A small image classifier, trained from scratch.
Model: 7.46M parameters, 24-pixel images, arch vit, norm layernorm, activation squared_relu, moe soft, num experts 16, patch size [4, 4], layers 6, width 320.
Training: adamw at rate 0.00081, 21800 steps, batches of 64, held-out accuracy 77%.
Data: trained on retinal OCT scans (Kermany 2017), 98430 training examples.
Rows from block 2, named by matrix and row number. Rows with one number belong to one attention dimension. Each number is 128 + 32 x the weight over its row's rms, rounded and kept within 0 to 255. All counts start at 0. Numbers have three digits each. After the name is the row's rms in percent of the matrix's.
# q: attention query (model.blocks.2.attn.q.weight, 320x320), inputs 80-159
# k: attention key (model.blocks.2.attn.k.weight, 320x320), inputs 80-159
q.57 086:225060234127123057131133117108127139103141140164133142099063089137139132125077163123136016114162127071136252147156105126126105111168160146113167114135149164123109131101151107103072128158137150102128122126091115105110134157146115129150217159
q.58 099:141098168147147055107131116102142145040138197174148169107113108161129171147155154154120074125125066065137157135151128112093114063118162139122200067153149169107118141104156127130062146128111127113154113081100125132141114133184158145140143133
q.59 091:127153109136129169168155170185186125158109126123109116157142127061118074096178120109134242079106116130105102102089130131125174131122126104119080131150139106171147124153130125127184125149188073152121151127187100135182096173129144102120103168
q.60 088:127160134125143212147148192109133130185124123097122146108181170122120127088099054113146182160108141075136121089052135129142182158127109109128091124127141120114147116120155070174128124110110220179134132163205145131109131137132150120109104128
q.61 083:171117142117148087118137058130129104093139157190137168128089096135151144151128214129123109048202135137143148166176086116110087067152133142124128117129120188186151141111170153111100129125127057102128113133071137128124131116223094167142126129
q.62 089:130050069120096149117120122109117128114200122152079166207092050119171128125095146089100137072089131154148108125170173106154065092145121107148181143091104033174152105107122132083125141175108157132129121206108109099164113047105086146157151070
q.63 097:147115141128153094106102126125172123101100151150124102114127134151129138153161159130091104126187113088123147128126104113103128116178196129100144035154137227132105178106091157003133136128144136038160125089107128151112062154154133115152125208
q.64 086:098096096112129146094090135080158127125167124147107160140137096134105162199132130128092103173103129059125156121167142106115101091120095126152108116128107132162125134093135130132118146122094129111078138151138121119143107163130131186174169137
q.65 121:177108135175154105110130118132086122109121191152063188103088122173146129154149148190101083146152079128142176140131110097106082153179163103087177123151121134165164166107158152101112185122155156039156117126082122140102130128135126135150132152
q.66 106:090099099130122101103071181075176182140169107145170170132137128076106130154069125101112090118074136115045174080133178122134106101121104084166079139129062124136134114143131123132110120135073076107081105146136116122124053135122125171151148108
q.67 107:113096130099121120094094180122149134135166090134128192156137133125118129155040135127107094100095241141079155134172139121153133105127124145175131138135039136124125084146214136126124104157099121150031164149136121109125113210098108183155106120
q.68 121:121157155101100182164090176130142161162139084126177086150160140120092084127102082086144218135082154162141099138095109232160171135111095143165064157062140110115104096167113089196111100125116104204066144158199144128121116137120122111107084108
q.69 088:141153079155105144087155043169137112157114165089112125072061144127179141118119126109142144111138103197175088130156135099128110129158124137089129128131115147155131183096135125131154164121155129139101139124115101060139131113073098137104191125
q.70 136:101111135100099131124088135086162199128202085132154137148155130106054110130083090117127143069064163152123127159144153201154127098086098155200092195100119149124121081127129105173093110128086074158076140193146153100129123136081152152140132069
q.71 091:122125092119138143085133062138139130143078146144134156089102111113142171160118110096071114140153091163145141131209198128135048144122119141136134089123076087176123151054107126117112126173118127177123128130090107080113116086137081182110199109
q.72 098:142098122122126176055102095152131136124099175164159148133041124137135179201133118107090110114114101108132155115202139072125094117127125092145140103140105124126131151103128143137119128127078106126126080129098126117093137098161132209218152126
q.73 101:081130133120100175145089122141138152135143116121163162155144127062098105143065062098198133057125201193126108126154155144175125123086088164161112197086083115096090092184139110139089078116124094198102152166137116094161140113198067125140120081
q.74 105:141109092137120134111179019134103096125120177152102169125103093179148160170148161108149042151134098096143133151191158104124065112156189119087136124179047138158154153040119103100124150182140170102171118117076125108139128076128106219179158132
q.75 081:128140119136150108222173174148127102127126130083146119129128129115108134024128128087167201190184120140174115137121120131129169190146122168140115138156079060111119180170109100088120091151112141166132158124153095043173180089135152124109001099
q.76 096:128147129154117118190169119167130125148116126079131082137093124122173101085136120129177184175163133170245085129078088128137118191100139136079121145122152124099123104142096098117129112132130129168182131105133128117146144089136083083041094126
q.77 125:065150146120086158139109176142135186153156077121161054164194148106097107119087123119137173096065166145143102133101127200182155096146101205152100165088139121140121086152124094155121109110104115178117149153218139139101149160085142099089116108
q.78 097:136168133130155113138202054136103096120121210113072112122099126143143200100148238166128108153143103105131118137086115109084113110152172070054139101104143110115160152107122137102140132172149169070151097126134120140130165107158123113088118165
q.79 108:106173156128118169166116145103135154143137072113174064145170140130127132125064070104168171111125132138116126087098116168186191121079096133134068196123112152076104132131084075187128115080077130164125140175156153143135159148113101109117081112
q.80 113:083142176107105146167126173131189155136169064077160111140155139118104119128062089091152160109065156141126144121127162159177147138122106128168114135084125131127098118180136115176078123085106093189088170194149131112157132150111157120106111097
q.81 119:210132114155173087100175069138113105096112163153062161118082089161131177138141156179107079155144108078089120131165129078039094146150173113093145095122107150162161153094131143067138152127126155119188107126082153161107087129125161129133136159
q.82 078:134158154135119138153158150144091118105131159102165104132166115119119085102128110116154168117220126219151098122065126130131168137127131142103128131152134067080104113150140114127139127129134125165111158130151137125143153143123118104087080156
q.83 119:141098119151150102059128061112132057100065166197092204065070109152137170120183158131110039134139068079118130096149166069083066091129201105114185094156088130161148171067131143100128146148128154089152114117071117124127165104156130146157124125
q.84 131:193099141151164099087145119102119064104121137139092169105097094155133174131184190175111065156181094095112146128129121097082090110153168063107183112158121142161201163098138179091146179132147187043164107100091099174124128131141138148159142212
q.85 117:057154157106093154153099170128156194159161065149127119135141133126119064144095058117150165100117190165130150122122126161174135117108090173147067137070127148117073075169129069165121099131120064208096181172162130116130129153114097103162100081
q.86 076:122116137122105128136055125231124154124112128051104110109163127096145137114126130120130164029185127151135087177098127167160119131116067193135105221131156112097105087125133113148112104123136129170107152141138144120096074114081089063108124120
q.87 104:066178128121142129171196123159094128125117111110168087130138092080144103079118112091142232132146145180202074122058128135137174141133119129102133120121150106081082095124076101125130109105119158170109168145128121105176155120131102080074089113
q.88 101:090165144068090177139076162130154157143136099126199089123152163098078140120128083049136131067059153132123132126084129144152156119053097142155110136108136152098104135120095057204122097108076113168091105146159135135139132157106094126115066110
q.89 069:136129178123089101174169143129061152088141140158123181157121121133110115127130163151146119139167154178125124146101135137123113134171074176162136136055142145175174143169070120131100134137128058076131135191114101127133127118093109119167158141
q.90 126:156129114187132127133172081141094100095079161121113119127128131132181172107182161160162124170139087120121118117107111126088116170151208119094154119145147130147130132113115137088145127164150153086182150116081138145132147112120131107109095151
q.91 083:179135115118110127120095115098131098161142126136153156115148196060107127154113144102109109087171147178126172106138105179137118094104145137138121136111114152149123148076161109138139131128163120166098104025134155108069167179150118168167141120
q.92 097:088128150128124113137123137134118128130176043118135114165155131087128080160116126128134170101138203172152129166113123161154157149128101170129137135084157122136058083161109073120128080148082101148097154170188116129188164119139119081139111105
q.93 084:135162145078138124189079134184111174088130096097134109132164127122144102157093141147155128087137130139149144119142127173117159184127121157124119176085162162097151126157114119129154130187167133148115156127096073145116116088119080111047006127
q.94 090:145109102178131071069121082085157076082136163227108211130137125174151169164189147131133107127191137127143215115191132091131055066152163088122152115157101154208132146057130160138182144142111132081145096089090076104109095083172109153157199154
q.95 114:092162119121079174132120157125151153162156054127146095194173148097087133157099114095131167134103215121114132101086124205211164112104071170143040110089132080105124097159129122173129129104094106172066140148174121135152126165128137113120127109
q.96 088:186205089163128139182170105106099124110120124093176048135138127104155120106147106142176200205143106137171094110102140134103133139129156119084124131120177122101112133118108119136140174134125142133159140128133140128156150113134087097103092130
q.97 075:077140096176047127054190086080072113076121105129200151150131139147147182177126124117161115122105230091118129108169111102110107135087090122149069128130091093169152157100113172092102113148076080110125172124095079111187138070152132164168185130
q.98 108:092108125111088192128119211156077156126138095129129146167136140074112050165106103118118173062086146148120121160141171138170145138111093151166058135115124090137143094193076104154092057149094091132086152145156107097142093112109079141147137078
q.99 080:160136178103075107172131129165122176102138115132174105135149125104100051104130131167148157130130165152144138172097088160181180146166129159113160184150155122101120117237098074134137119127092098128134123170166137133064104088117116070096084109
q.100 086:161126126133153114126151100159054112088088212129167134093127131122158112117162123153156136144190104140193111073120116097114116214125191114023173179199144106122117127141147132084163096154134128108167203052129122127122161103195133109102109151
q.101 079:125159134138132153175215114102062145110133105142092081156136130125132086129153114130132192144114137134139090153106129155140117159085119121041141144124113093116110114119034121122127095128060180130153099130129133129092130065136107092076059119
q.102 071:126107088034109116101151083149068119060130130190144129173142068084105040176075161142107139042157143153106226200122122134115143139102105188129152152126156109123129104152121128144127060186127106135099130148130132128114112098138085129161128127
q.103 104:066147148115115150185126159126093138134142057116170106124143129088116116094119034152185180108128197158166107125094117178151183192086068155170092176087141106101047101204111080170119086126110105178097133150165129145122125142141138074067081099
q.104 084:139188194107117144195122160155114113139131108117133103134161074130166101114127109147144132118133073147151078173074138158126144130151127130090112150098130118097067105129121096135126121142130141151128146155159105132117136100129092096091030122
q.105 086:172121163124135158128100096116142132170126130138111143030145147133157153150123128167133097118133122051085189120139133125083128098099144106157134132148109179140131144098148121203128136057133136123077109130187146143123174133116160143149119116
q.106 094:153134146114140176155122171127089110113162120114153082121164128092126052107133100161158157131127214171105121168017082154130177164133109128121120126094149126093102052241150119140153096110131049163126174185139116151142138146122122087092123152
q.107 087:122130135127120167165127213128065134089134087053135044142143128129122050100121103139129153135084139118118107144076119178168184162133103137137114118085183105116114127211127101124142054123153126132131187120149135154096119080135106041095107105
q.108 110:159101074141131153091132069135130116129099192154054148189120098147142166164171134158089090114122114127120093110168183101091090114116169119128120123141090081177164187034125168118102160142135141097133112086068105109141124106131095226171189163
q.109 135:094146169103101173144109168113146158159150106110150081160168141089094085122101061136130171117080198136115144151071144170206184117145080131153088147084167117137096081189130077160117075084113103166094145177205165141126118172101132125110083080
q.110 083:129175125105145172162147108221092130038121166102169103155143102127128096095133123187130137164132124111150108101103122138096136144129130117079180127122137114115134145129127186106127103111144123099121122097064091135069141126160164122158092196
q.111 113:171126091159155118093127066070158141123120159140088174117105123157139173157166185135132057167086111091128137130208180044103084108137183094109169109159112130182136173049140147118114140129149172074151119087109119102158095108160124171171169133
q.112 123:155112096170142105138192104135117091105095155116106165119071142142167128063138190129113128168156098152157129127142100087110094160144188095112158106174148122144128185112130213068138137155152145107182106117085122128123132071137133117126150134
q.113 124:192129108132167095108130107084093105114094149140111149101106135169129177122186182141095060158142049049090126057138101099092106114141203095083115097187127144149154164041116128085139145125141177098168108109104132193118116130166142189130115169
q.114 084:129095105128121135098134056117167176183132184130120090141096138121136199160157178124095089128103120077099154101144158095129157091141123137137137131139077141161160145095088130153116179139145128128116117129114167101161128157069130128158154124
q.115 084:141079123134142112065109156077116107123132143174100185119123118138141154160118144128098068113101108119000128106190131104103098119089136121163136117144108158198127153126132153113121097130133119106126097130159120114122094113126172183187170143
q.116 083:129180120140114181113107140120133169160173120169104100110119105141129152161182133143140132125078094132132136050148138141159166091088117097046087137102100130131127148104150104175213120089130133128127137122133144105138159145140115145128142078
q.117 091:133093124122240150038096130118179109155122155128073119137126131162131104140128117150113011111060173105059171127151108130153124143160142135119169116168108142167155137130141144136130118145143149134119112152138134234097121133129129146161145171
q.118 104:145096072172193048081137126127093094120104151125116156134065133151163056120160172128113034145168106137143136155135122074136101189191164088106139124156127117128126157134133170075126108182137129097143126084101119134116096100180093159100133127
q.119 084:115124073122131173206124142113158171136092126113196112160149136126096133141085084086122192110082181096114131096099143128139140171077062133111112121116055131112101115152143130131121081104067114149022161200136123083185121128130155140141084118
q.120 084:133167137179142201182100131175121082137110121135131054115178136125125124116161118137130161126106172134183120083116121158119160120129098131107105116114157143088099122116108088159141135121092156146139133127149156137128188143141121097099055101
q.121 138:057153127100106117146106165119191145170148101127136115135163133099090126133077080093161172069119157143136122149113171149207154127088071169197089157055114122076121098127104101195117105122112076199068165146144119107132130135112065127135095067
q.122 087:090174134133104114137145173167109157108152122132155087132149104110128082087124107125143193120135166169158121155078121200147125147112157204132138142115176125088084053174117107138130109121103135148105138147215172111124136130111118101062122137
q.123 092:114193142088128105192139080234111101092109142106090111128132130115196106059157104128144151128138106151169120198068116147119159143141128127094158116128141120084094112119119126148135126121152140124172130074113173130098181124137111068076107141
q.124 111:044163092124069169126069148123184179155151084112154128158192129079043136145112079088126161117112157135151138125125172133189133105094100133177069153073128125119097103175119109168098134112117111153084111159139124077168127137117131123124099083
q.125 095:075128105131106131134123166128125149140166094057204106218160125093107095110124128134157178130071187143128138128103127191133176154103107147177087140112140088129121104217070125103105050134113102161069123193163108137149114125136135137101140114
q.126 109:102161158115108178148107168122143156135163094101149086161176144096095070138112078143114153124037175131116112123083134219125175141099068201141095140103153126101123084170108096153120092114068124155118112171203150128161121180119116094103091122
q.127 095:152113123176163121077161106111146099128085166128085161089105125145153163192140143140137068178111053094114110126193132075095087127130139120123169096161116116187129152099105153106145171148080127111150117114133088124177143107128150178170160197
q.128 083:196107158137138133117075159000076091145090150171102103203141161121129083156132138139120129084162105177106187113137123131131151109124126104153144110142127186168106157111161126133166177087148153104133054111164122133084168154103107115150143137
q.129 112:123126105070132153152166153156128128105144103094124178173130103128123132121107135116118121155107134128178068196131208130130087159172117161134123176133134084111149130123067128129024107166120071160038128140121077114154136085095134168107106099
q.130 105:153122195151152127128095151074134121116125098175137123083194129134123125198137125152125142109091100126108203065057092121122126071123151106125180095187160181126133211149177154127163150099142153050160071126152153165096102159117127129187099167
q.131 094:100148092091127140149157081168155096140138129155125157159056110118119125094126132073117154120135110150173079137137172113130087134115124160131117159087065083127127080110086122135098106154124106134109154129130094075130159108130135138090119114
q.132 093:125120149138118123128088175105126103128108129162113110102185130154125128173154121161164128081091126124048147070078051158116159125121095120124129100123130159096135170127171169146150150096196179070153102129136211153093167172112123105106122167
q.133 115:169149153149169079084134151071100126130087168132119130120109227216144134113151130166147127144121105101115178111113078096111135111138144119090182116140130161167130176156122122128170178127154174062209126122117165157140146143124139116141137158
q.134 070:129152118138145128133146120139119098158102155102128114130157195125192037049121116121117131140139115138157114113135120156141232222153131111125123179135043150199145130131113128142141131168118118162087138109130136129130152174129113071100131137
q.135 134:191110157157162076117131150113101088127075160115131137129137147159148167145173153166156076150131092106100146125084097069102132138137204095094146072172115160166128154126160181127177127082151174087144081077090152142114106126120137131130155174
q.136 095:129131054114137154130153085182173131174171129090127098149125107139138169091097135077083126166160156140177061155189158118132109172075120084126130159129048060102146117078126122200109106169120085133126127155132061086234174086172135125116115131
k.57 092:109122117160116013162161106107120173085152166136115157128134078136133154157113111132146094142164046116126117136168187122082067103080154177116162149150096163177147142143128127101125124133085153104140132144089102116171100129124109186134169093
k.58 098:126120117101116104134144139137118175077147124145121159171110081107109166128116128155199108214131096117128099159142177112087021128118136176130171092155131138101190159154100104104076150129113116127137128145083117154165126116135112160164135090
k.59 092:125132179138157134148168195129150117128121103101088139132156136151118137090151100139118120200055133071123104146160162124162163125147081126121080127142202130104106150153117112126096082132113128090106119122149147105055075093072144090087095174
k.60 084:124113122135133130118089140106173018129109189070155121135130179130116088120142122133080130120103150180128174131097075131205170140125121123128104135142134128090117145133192137106183104136125091117046066077182121136097167152089143100133110183
k.61 100:128122128133124094128179088139101183097152172136107169110097067135134161138086128112202090153129052089118109152144192133102090063126135145106130128137134127140138130132100128078116107132117198099136134120094125116162094123118091148146190041
k.62 102:126099122126151125109101117101122104121132138102137102159125170120136111115147163138109143076175156199137138116088084141134129122124141138115115129140126170140119069087140147145161181126148109133117121139124195103119199128133109121107121129
k.63 101:126149097137143089107159144153170207103146129100111186131103065115126130159077101144157067132136069073132074117138195121086090131136128124127143125142109122079128161133088098090059121102095175121111130169084118187149122167136125132158167123
k.64 101:128183141155139128125108171129127099116085114126143108117119158085164090084174093080095152157127161178069103130127106128151182174170157136034091100141121098134063128164099164157132083177114114160125124063148125118110165151150156107067107139
k.65 112:141045173130124155126143145116157126168166118122100148158098117232109152132134167182107126086127098080107177127150132107133070083198083098197157169104133105123202109159131089173111144072144179077100108121123129138127117108089062151149203126
k.66 109:106224135129142164156084136113113073126050134163136116116128144116134117112160065094132127195126180159134062133092124135137130186129172144095144099130119132160104095129131150108180105167096093166143139085128109088128120104169154067076076126
k.67 109:091159119109132120124087126130105082101088122133160083132130143110129116094130069089154161143126196175126105131097123152143172228101162170029134104118110098214103128128134176125130121213053090134131177098155150126122160085167156120062097139
k.68 105:113204096108157124125125117106071128062078138126148120116131131068143164063129095088148134141132134162153082152131118159111110137124189144062130063146107105171080128106106174070129113145089100193186155113102123129144157166155158113078073128
k.69 098:190074148156130168128168122142114159135169129077115174135142102148129215171192182121130143122124125109089127167157133143094129066164115093144114134109156112078118129100136101186141126118157160086136109213116166129128112112082106161112140126
k.70 108:061192122123127110109107119121096120118094137146138093131122160112148107096125090072108126151130156198141030112113112131129145161104159144079128064172128117164057127124109183112151100186050067143135148114145148112130168084185119125090114178
k.71 093:148107139155138102132158151138116083098168118126101159220193128146102154148176200140134147128122145101076091130112105124101122120150106107140107145051163121096143113131116116158126155139156163082117093165115137158134098113112129148156132129
k.72 090:124150182153109144167129125133121083087130135108142178140168168138128121114138134121102131136139186160110141170126106142198181187191119117106124147117137133125140125124107160162094139131109128107141108113116130130081128119121155131110094185
k.73 100:091213098107123100105152053138108125064079137144200103133145167070145126123118102088142119148155141165112066192135122171163128181117197182088122104152090123170083113130118191116136138195048079180136160086139113103125146139173131112084073133
k.74 098:164054152134141152125153131144123122164163119108095149180133072184126157158150117184096135119124124105091161133121122150104162129186097071148116168090135126097147123127185109177135099111173171073121105150090122151136075122077105136125110115
k.75 088:059122119110121100139128075116146140103108080162155174076115116004133158150143104077196110182102112130174140132160134134092128139092134176107125073125137071133047149104123136094137122130085156131143203106116143119150138157204122098156043128
k.76 103:154044115142127128137160125148136174175182107119123158092146121128110147132149175169151114088132101085087168113171164084110104095112113101164115136111172134118159109124126024122106136115145181110139136159076131128146104116108132155147178108
k.77 101:118173128116123061107124134129152128114024144123144097116117166113140149121093081114153128145132137155153094103140115159130129130107165201049165111137081128193153165162091202072126117147120070227160165117134146080112179141189115104127124152
k.78 100:214110167170130128120134141137104147148197116115111171135141113154122179147115196155163112065088111057103197154141143139146127104166062111200125185096157144071172128107140082147125157045187192068106074124121102130124103078096108154174159129
k.79 108:113228112125123098110101147096091126121087138143151118126122111110160146095142113138195117126128155120086095149104118122101130139058188158075094106160121143120129117128044182124152100132108094201123142121181183112135163147160180128108097154
k.80 109:027171119117132093110122126146118122114095080143157094109136141092141122133117120092114126139114165190146048115112129134130172155064151158075091091139112080162106127127117147121141130202104097154130168110152125108147174150172144105070091135
k.81 107:183068139180128144131133133165146113154180164114108233126155127172095134140136128152135120119120186087111168117122125113131119113164057097176132148131132146077159099150160084147123142072168149101101060154114114178135049058060140089139138138
k.82 091:200018124145090101136129091143107193127151118126102164161143113121135134163117231137137090044136134106133142150138142143093113097113125125123117149155094107131165086113128086127104142104140115095137110190129148176134135161124067179228180090
k.83 101:172110149174145162127126133161160127202167110118135183131120113164113116158133182190102118088126146091096218125106199131133142123185076095158118155090167131068151125114127081177133095098159153085116092147119120162127101094088130162136131165
k.84 109:153051137159132108175097144158180128174190122103101130160129110168097108142132171145094126110127125089123217098134137131150115115177054088198138158139159163096131140132127103177076145098163197075116100104105128155139115115026100136180225124
k.85 104:074183106112127089108129111150119125156086174135155107132117142095130142079112073100163137136101129163149078112119072133109175180075186164046119109158095119172098111135127137098084101135133068189194138094153124119081164130177123128100129156
k.86 073:119078116124121087094122114142112127107120119128107139176145125076161133126124103129126135137041154135119128117155119142127106059095170166042109135183113125168165072115120198139151133105119092057135139114084163069133175156136106137131121129
k.87 098:150151122108146099093157124127069135113101097170129164124127122090169138150123042049211097135128104145151124102165094139095120118079208143072120119154103113174125125064127128113146130152109159108196148120107136072190142212143101126143114121
k.88 103:112155114111129097148132128120126129114079147148159060131130136121187150121121066081150182139127144150175087126129104134131140114096214133077126113129147120172108157128116197111142121152111065173125146099167156129165199139166179105120072134
k.89 077:072091114133086124069113123118126082135124122120153117129096157109141118142117150145056106119095132156165170040142111133145108137044163150129173114184111134195106128111132173137082093064121103097065138125132130085142195128170059144127121167
k.90 105:183080156129168142135135139131174155157149104114085169163129123141102133141124142161129127097113083069063151115173143108138117108154087123186119155128192112100154153129107094121093131068194166096092107135134124184130101117086125147140173095
k.91 077:127139106128063165101145060134109101134124150145144150141190155124138074126140205123070146164186121136129137173130139144146131134146176130101125117126144136137144122128099189145142131154101103103159141130122192120139135118129216139098075095
k.92 098:059166099084136118103128100206115130118033138079177068131096144121161129074112078105121099116088095125144098051117105128133123160100173159070128087145090089176108158138092138080128084147110082191134184125162120090130193150193114128077130126
k.93 081:111115087128124137029129093116162192113111124137127148151128154084151181130066120128136132131103137141139094098189110100129113073116132153059125137173113121185124078093125163125068106127099080107145182128132176113132158162142081137118161127
k.94 096:151132137193156181146105128224096129130157109133098164129138126167109111058125143178085132085130140102104153142110133166123126152173092097163102151079125110083096129128143088186144139126144161090085108130121112145126017072093168133106161126
k.95 104:104201101140125074128117125135128133115080150155175098122142149098202122116108110115141108137155136154159095114120117139183112184096182170090136072148137126182092129154119186108115072184114117201137194084145151112096164152182120088109067130
k.96 102:148071170122130099119128153123114142131163106149121156129135061098113142174138170187147097117167098045103194113162146139118119069172089118162126188094124137106158131143143057142129144102158176084133163140097138151111098145086124131179184113
k.97 095:120173036107154141125176102126052128133125167128148131130118141109151150097109093101055142197125145151168089135163149193124127189123141160082109127094093120159096162102068208105122097164094090155134175082108125093131151050171198122091107095
k.98 106:115194074131131112114122118136121145120078145144164081125124153107168123077121028119122107173130163211158117121122127116167124188099180145104151117141101112189072167145124181055119119138098109147133191105130129132129144136181122116127094155
k.99 086:080088108127124108055125140117121124151142200128146130135099147085180201137088063152120114131098129128182125130150110112149127101081165187087153135206056135161129086126085168118129094154078105145148158123139116100149221130163108180136171115
k.100 101:140087127130129144112128121133139129143201113112096162147129099132079152128133155202114125127142100079124128148143159103130102092143093084176125150102122131092202105119098102128117128070161206104128120183109108141159072106099127143168136063
k.101 090:126067156168128058111133117099112144108127129124122210154149149120127133141139159133124136116135137125123222140164131091107083074113151124141197174218139121134161115134166118120121127082124145093129144170075145129135126123135127153220167114
k.102 078:105145107102126116102099109136123121113095173147154111153151161103124107103123119140120132141123164128130106124143113129128131210086183134066124130230080098229083131082117172047124105108114113159130141122155119132120166127179104149110128099
k.103 098:107166152127125082111124112115114093109079146134174051119135172094183128119066092121205133136161149158177119130103144152131182197090215146095125110164083109172116121128118148146152128174091115191128207116159131117150182130207119098126123127
k.104 094:138053218135175070104142128146119155115120125120128187149155157115127147145155128145139093090138070140143134105166068071121110076077162124124133136153129143110137122154136185126169112104119145100141130131134158132131145131128082150234156120
k.105 078:134144132142135139110089101108141082148114155132150113138090157141132127062135142116153147125177177240101124160076113104149166114204144102129145118185165153150134126146161207129165132202108110140071150078125200227143138129094172121097051145
k.106 101:086132120137111102108139147111142186140102148106142045100122152115133127089009108129158140132086125115164121158134113116101132127112198172161135128179092109213115131186161170100085113123118086192133161079135117065128141156173087120128157155
k.107 089:088080089128125115128130169133143194115098160131148135112093159102102151092102067156166118113075092128161126071168092081141107098111169198105175116165116123177086182153125177055121106141087128169114193125129128095131189157143085130127127162
k.108 102:170086175170110130139128146126147149149167172108098149166147134144078145127162161126105134133114135060119180154129126158130081138179092077161137161099166141051136095128161084166132133126160160097120083152126151139129099106063112156139116118
k.109 105:110170094113113102149118104136128131102062155143175102124136148119151125106126093094135129140130125154174112122135121131124128141099196170076135100157109101185064149155130173082129117168056060204136189091166131116113168139159139113109121135
k.110 100:170037139124109102123142137094141162140169089095114186160153116156094128202148142140119124079142084051109127142158114065098112108129092115150125135062110175101180130149143067130120132111162128096126126182070134174154117105105121150220164112
k.111 105:188096135134167153130153165132135104139164122113063197116155108200093133114176146168103109172126124107091145142152146136134130119248086103120127160122168131104138131125136093187111143116176145080088076144068114166112072102091142143133121148
k.112 105:172105146134109166147148127147149123103190143115091207169125105163106165146152172178117130128153120110088159149131139139122122107163098129175093176070161131048147130115133085162130165115149177098119128166088155134085107114072139151134170116
k.113 107:194084151135166115139130172137132140096181113150086149124131049165078119176134157132114137124127078123126164139114163109071115076177054073179121161113141140038153153124138064153137169132181191075122064126119123144123119118045148128124129120
k.114 089:165108138142125152142115132136182144160175117049095129142122138181122118131139184125107156127109158105126153128124106128099133065131081119178136214082175141112131132130174084189086137120206164096117068105155123108107118136094122146145123126
k.115 092:110184122097128190148135125136158102133129107132104086112120158164183111117147083115117143159122187135130108183081127138141188183138105134113136102137113125162118163135128189133045079137119097156103110073150066145092135128131154119089132190
k.116 091:170128120148121144177148138150144118122163160080123147160167153156123113153146203135137171116143096128146172155106105155106128130180144079129102168106232101125160076101118080147138143073145175078137108142114180147148055120048128145131134133
k.117 094:130157128074133152192109151147140127166132097125080037061103125144103108099083115121122191128147155126128095105074137128084135134127091125149144105063175140112112136149131184099099128117139140143084116106198109143113126084129137115118115131
k.118 099:139090128127120164135135152147110128152169110120119161135122141163089130151118151148109126110126120118091197161139189140128113128151030127196172155058162127090158154124150050130105140071140158078096086168123118145126122091085128146152183111
k.119 100:111199100103115073139116128113088116090061151135147126126138128142140127121122070119126120185129134173173092145132118156132130173104169132072123098165095124155078160148100208095144150158076058206137184115172140153154136135183142114127099132
k.120 090:171073136152156092130128148099091133068125113136120119138157145101113124143138164202169114064132092119117199129129116093109099087128137094158195128156192113141154104135230061154147145091234147106147115157144107169135150204098087143157176132
k.121 115:090182077123146152139165120123103121071059121143158102155134119093193123130115116073143127168124140158137046155101107153144152163111164149014124101115111116155088104137072146091143110155088076167152161122129131111129172145166138054094068138
k.122 090:085137113137118087077124125138131129125092128143162160101130141090148145102123081094234121114070146166149146129153079113082125139131189177080120118164073105189149099148120165058100131126102097173140161118130105113138165136173102118116162143
k.123 103:152090119119119123130124124128121188155166103109131167132120117143126140192114172199188104106143115068121157127199150091108078098132125115182124130093124135084165120123164052067087121068200167096122130178139096152144049132115090152170191083
k.124 107:102236119117125106154108140111069098085094118192152099117106112071183126115141106108182171166115182156139045117115117126107134159110180156056126100158107109149101126074100171109128096188096090201136140103133161116127157138191126094081116133
k.125 101:114174090124112127136119093104130130110092138128157125131117177098154104053094093076139126180134181152167092114142123151129124179084183117110145078163099094160088112139122151081126117144072110162143133101142084115106163144223106128098119127
k.126 097:126177095133106080126131147082122137112081143140157097124114172107125140058120101084159102162126143160184113104110121128147161205123251154069139098179121108167093158143134179074126119162113099171132170093163131120128180150164116121121121123
k.127 098:170127191137136155154121139200139131111172109110099173130119103151112130135145140129104130153133135104116223153115132170142130152179094093171131140088158110099133145150132089149130131117165198094135099132123102133123092098033172128156134142
k.128 088:063174100183147124122127156123130170118141088067092132188134110130174165121125088128076115196094130124148093121126128167125130124183198091118121068130141129122098131105121129132127111143072162141111143163196164112193088154118101138134108139
k.129 107:181127171071143113104069151105136128118108117139148131097116119114082084129084097149091109088102103115109123153122117132125140147041118130173119090131151154140175187157175100132094142132097132137125097127152115195031106119158125147164122133
k.130 108:120188058119120130101155148119079127150183155112106125133157162138178151117171148103131125146127102136144094056133134172109123129185137153108130179137096077077105111086121128111103166141132157114170148160115148076204178092114123096112125120
k.131 107:139119219107135130116123144096136133136086121168143136111101095140074096155125097165121068116086131126088129178124102096162162083075103187145129142110142155168140121149133093115127066143098097129106127127090133202065116183163146146160131125
k.132 100:037158035184091132132214115176130130103160175112115125134179142135151165124136146063131190185132117136155124128124127199129122160174139136071133113135089114115111117100024128125165197146127123087184177160110150118235176127134127064083129176
k.133 111:082126035125126121139165116184125130129197154113113088122125130091225199119169173108129137173146119151154133068150141142122107109142156139087133120131100078097084134066098134146129170132148155122122153151121127038195143097155103101074142103
k.134 086:177145126133192086143036154184140123120121143134092154055094095163132174114137133089100131186212110111112108159155134077103132106149161133099143098219136133132112147107146098132163130094129166133133133126130128086160148127123119147161078146
k.135 113:049113024149086120149113124152130099136171146111072125149156139115200156148178175101099137142135123158140133096157151167091118121189161085128135117145062095079123125047127104127130216119166137102160154139136155090192145090134073109124151128
k.136 104:193119197096166112081113103133134147123089088153147127093090102111087052148113128132085120123077113111067138162131122081157129135075112147151137127144122168186147128170187112104127063111109133131046088138122116165056116140119145159173125118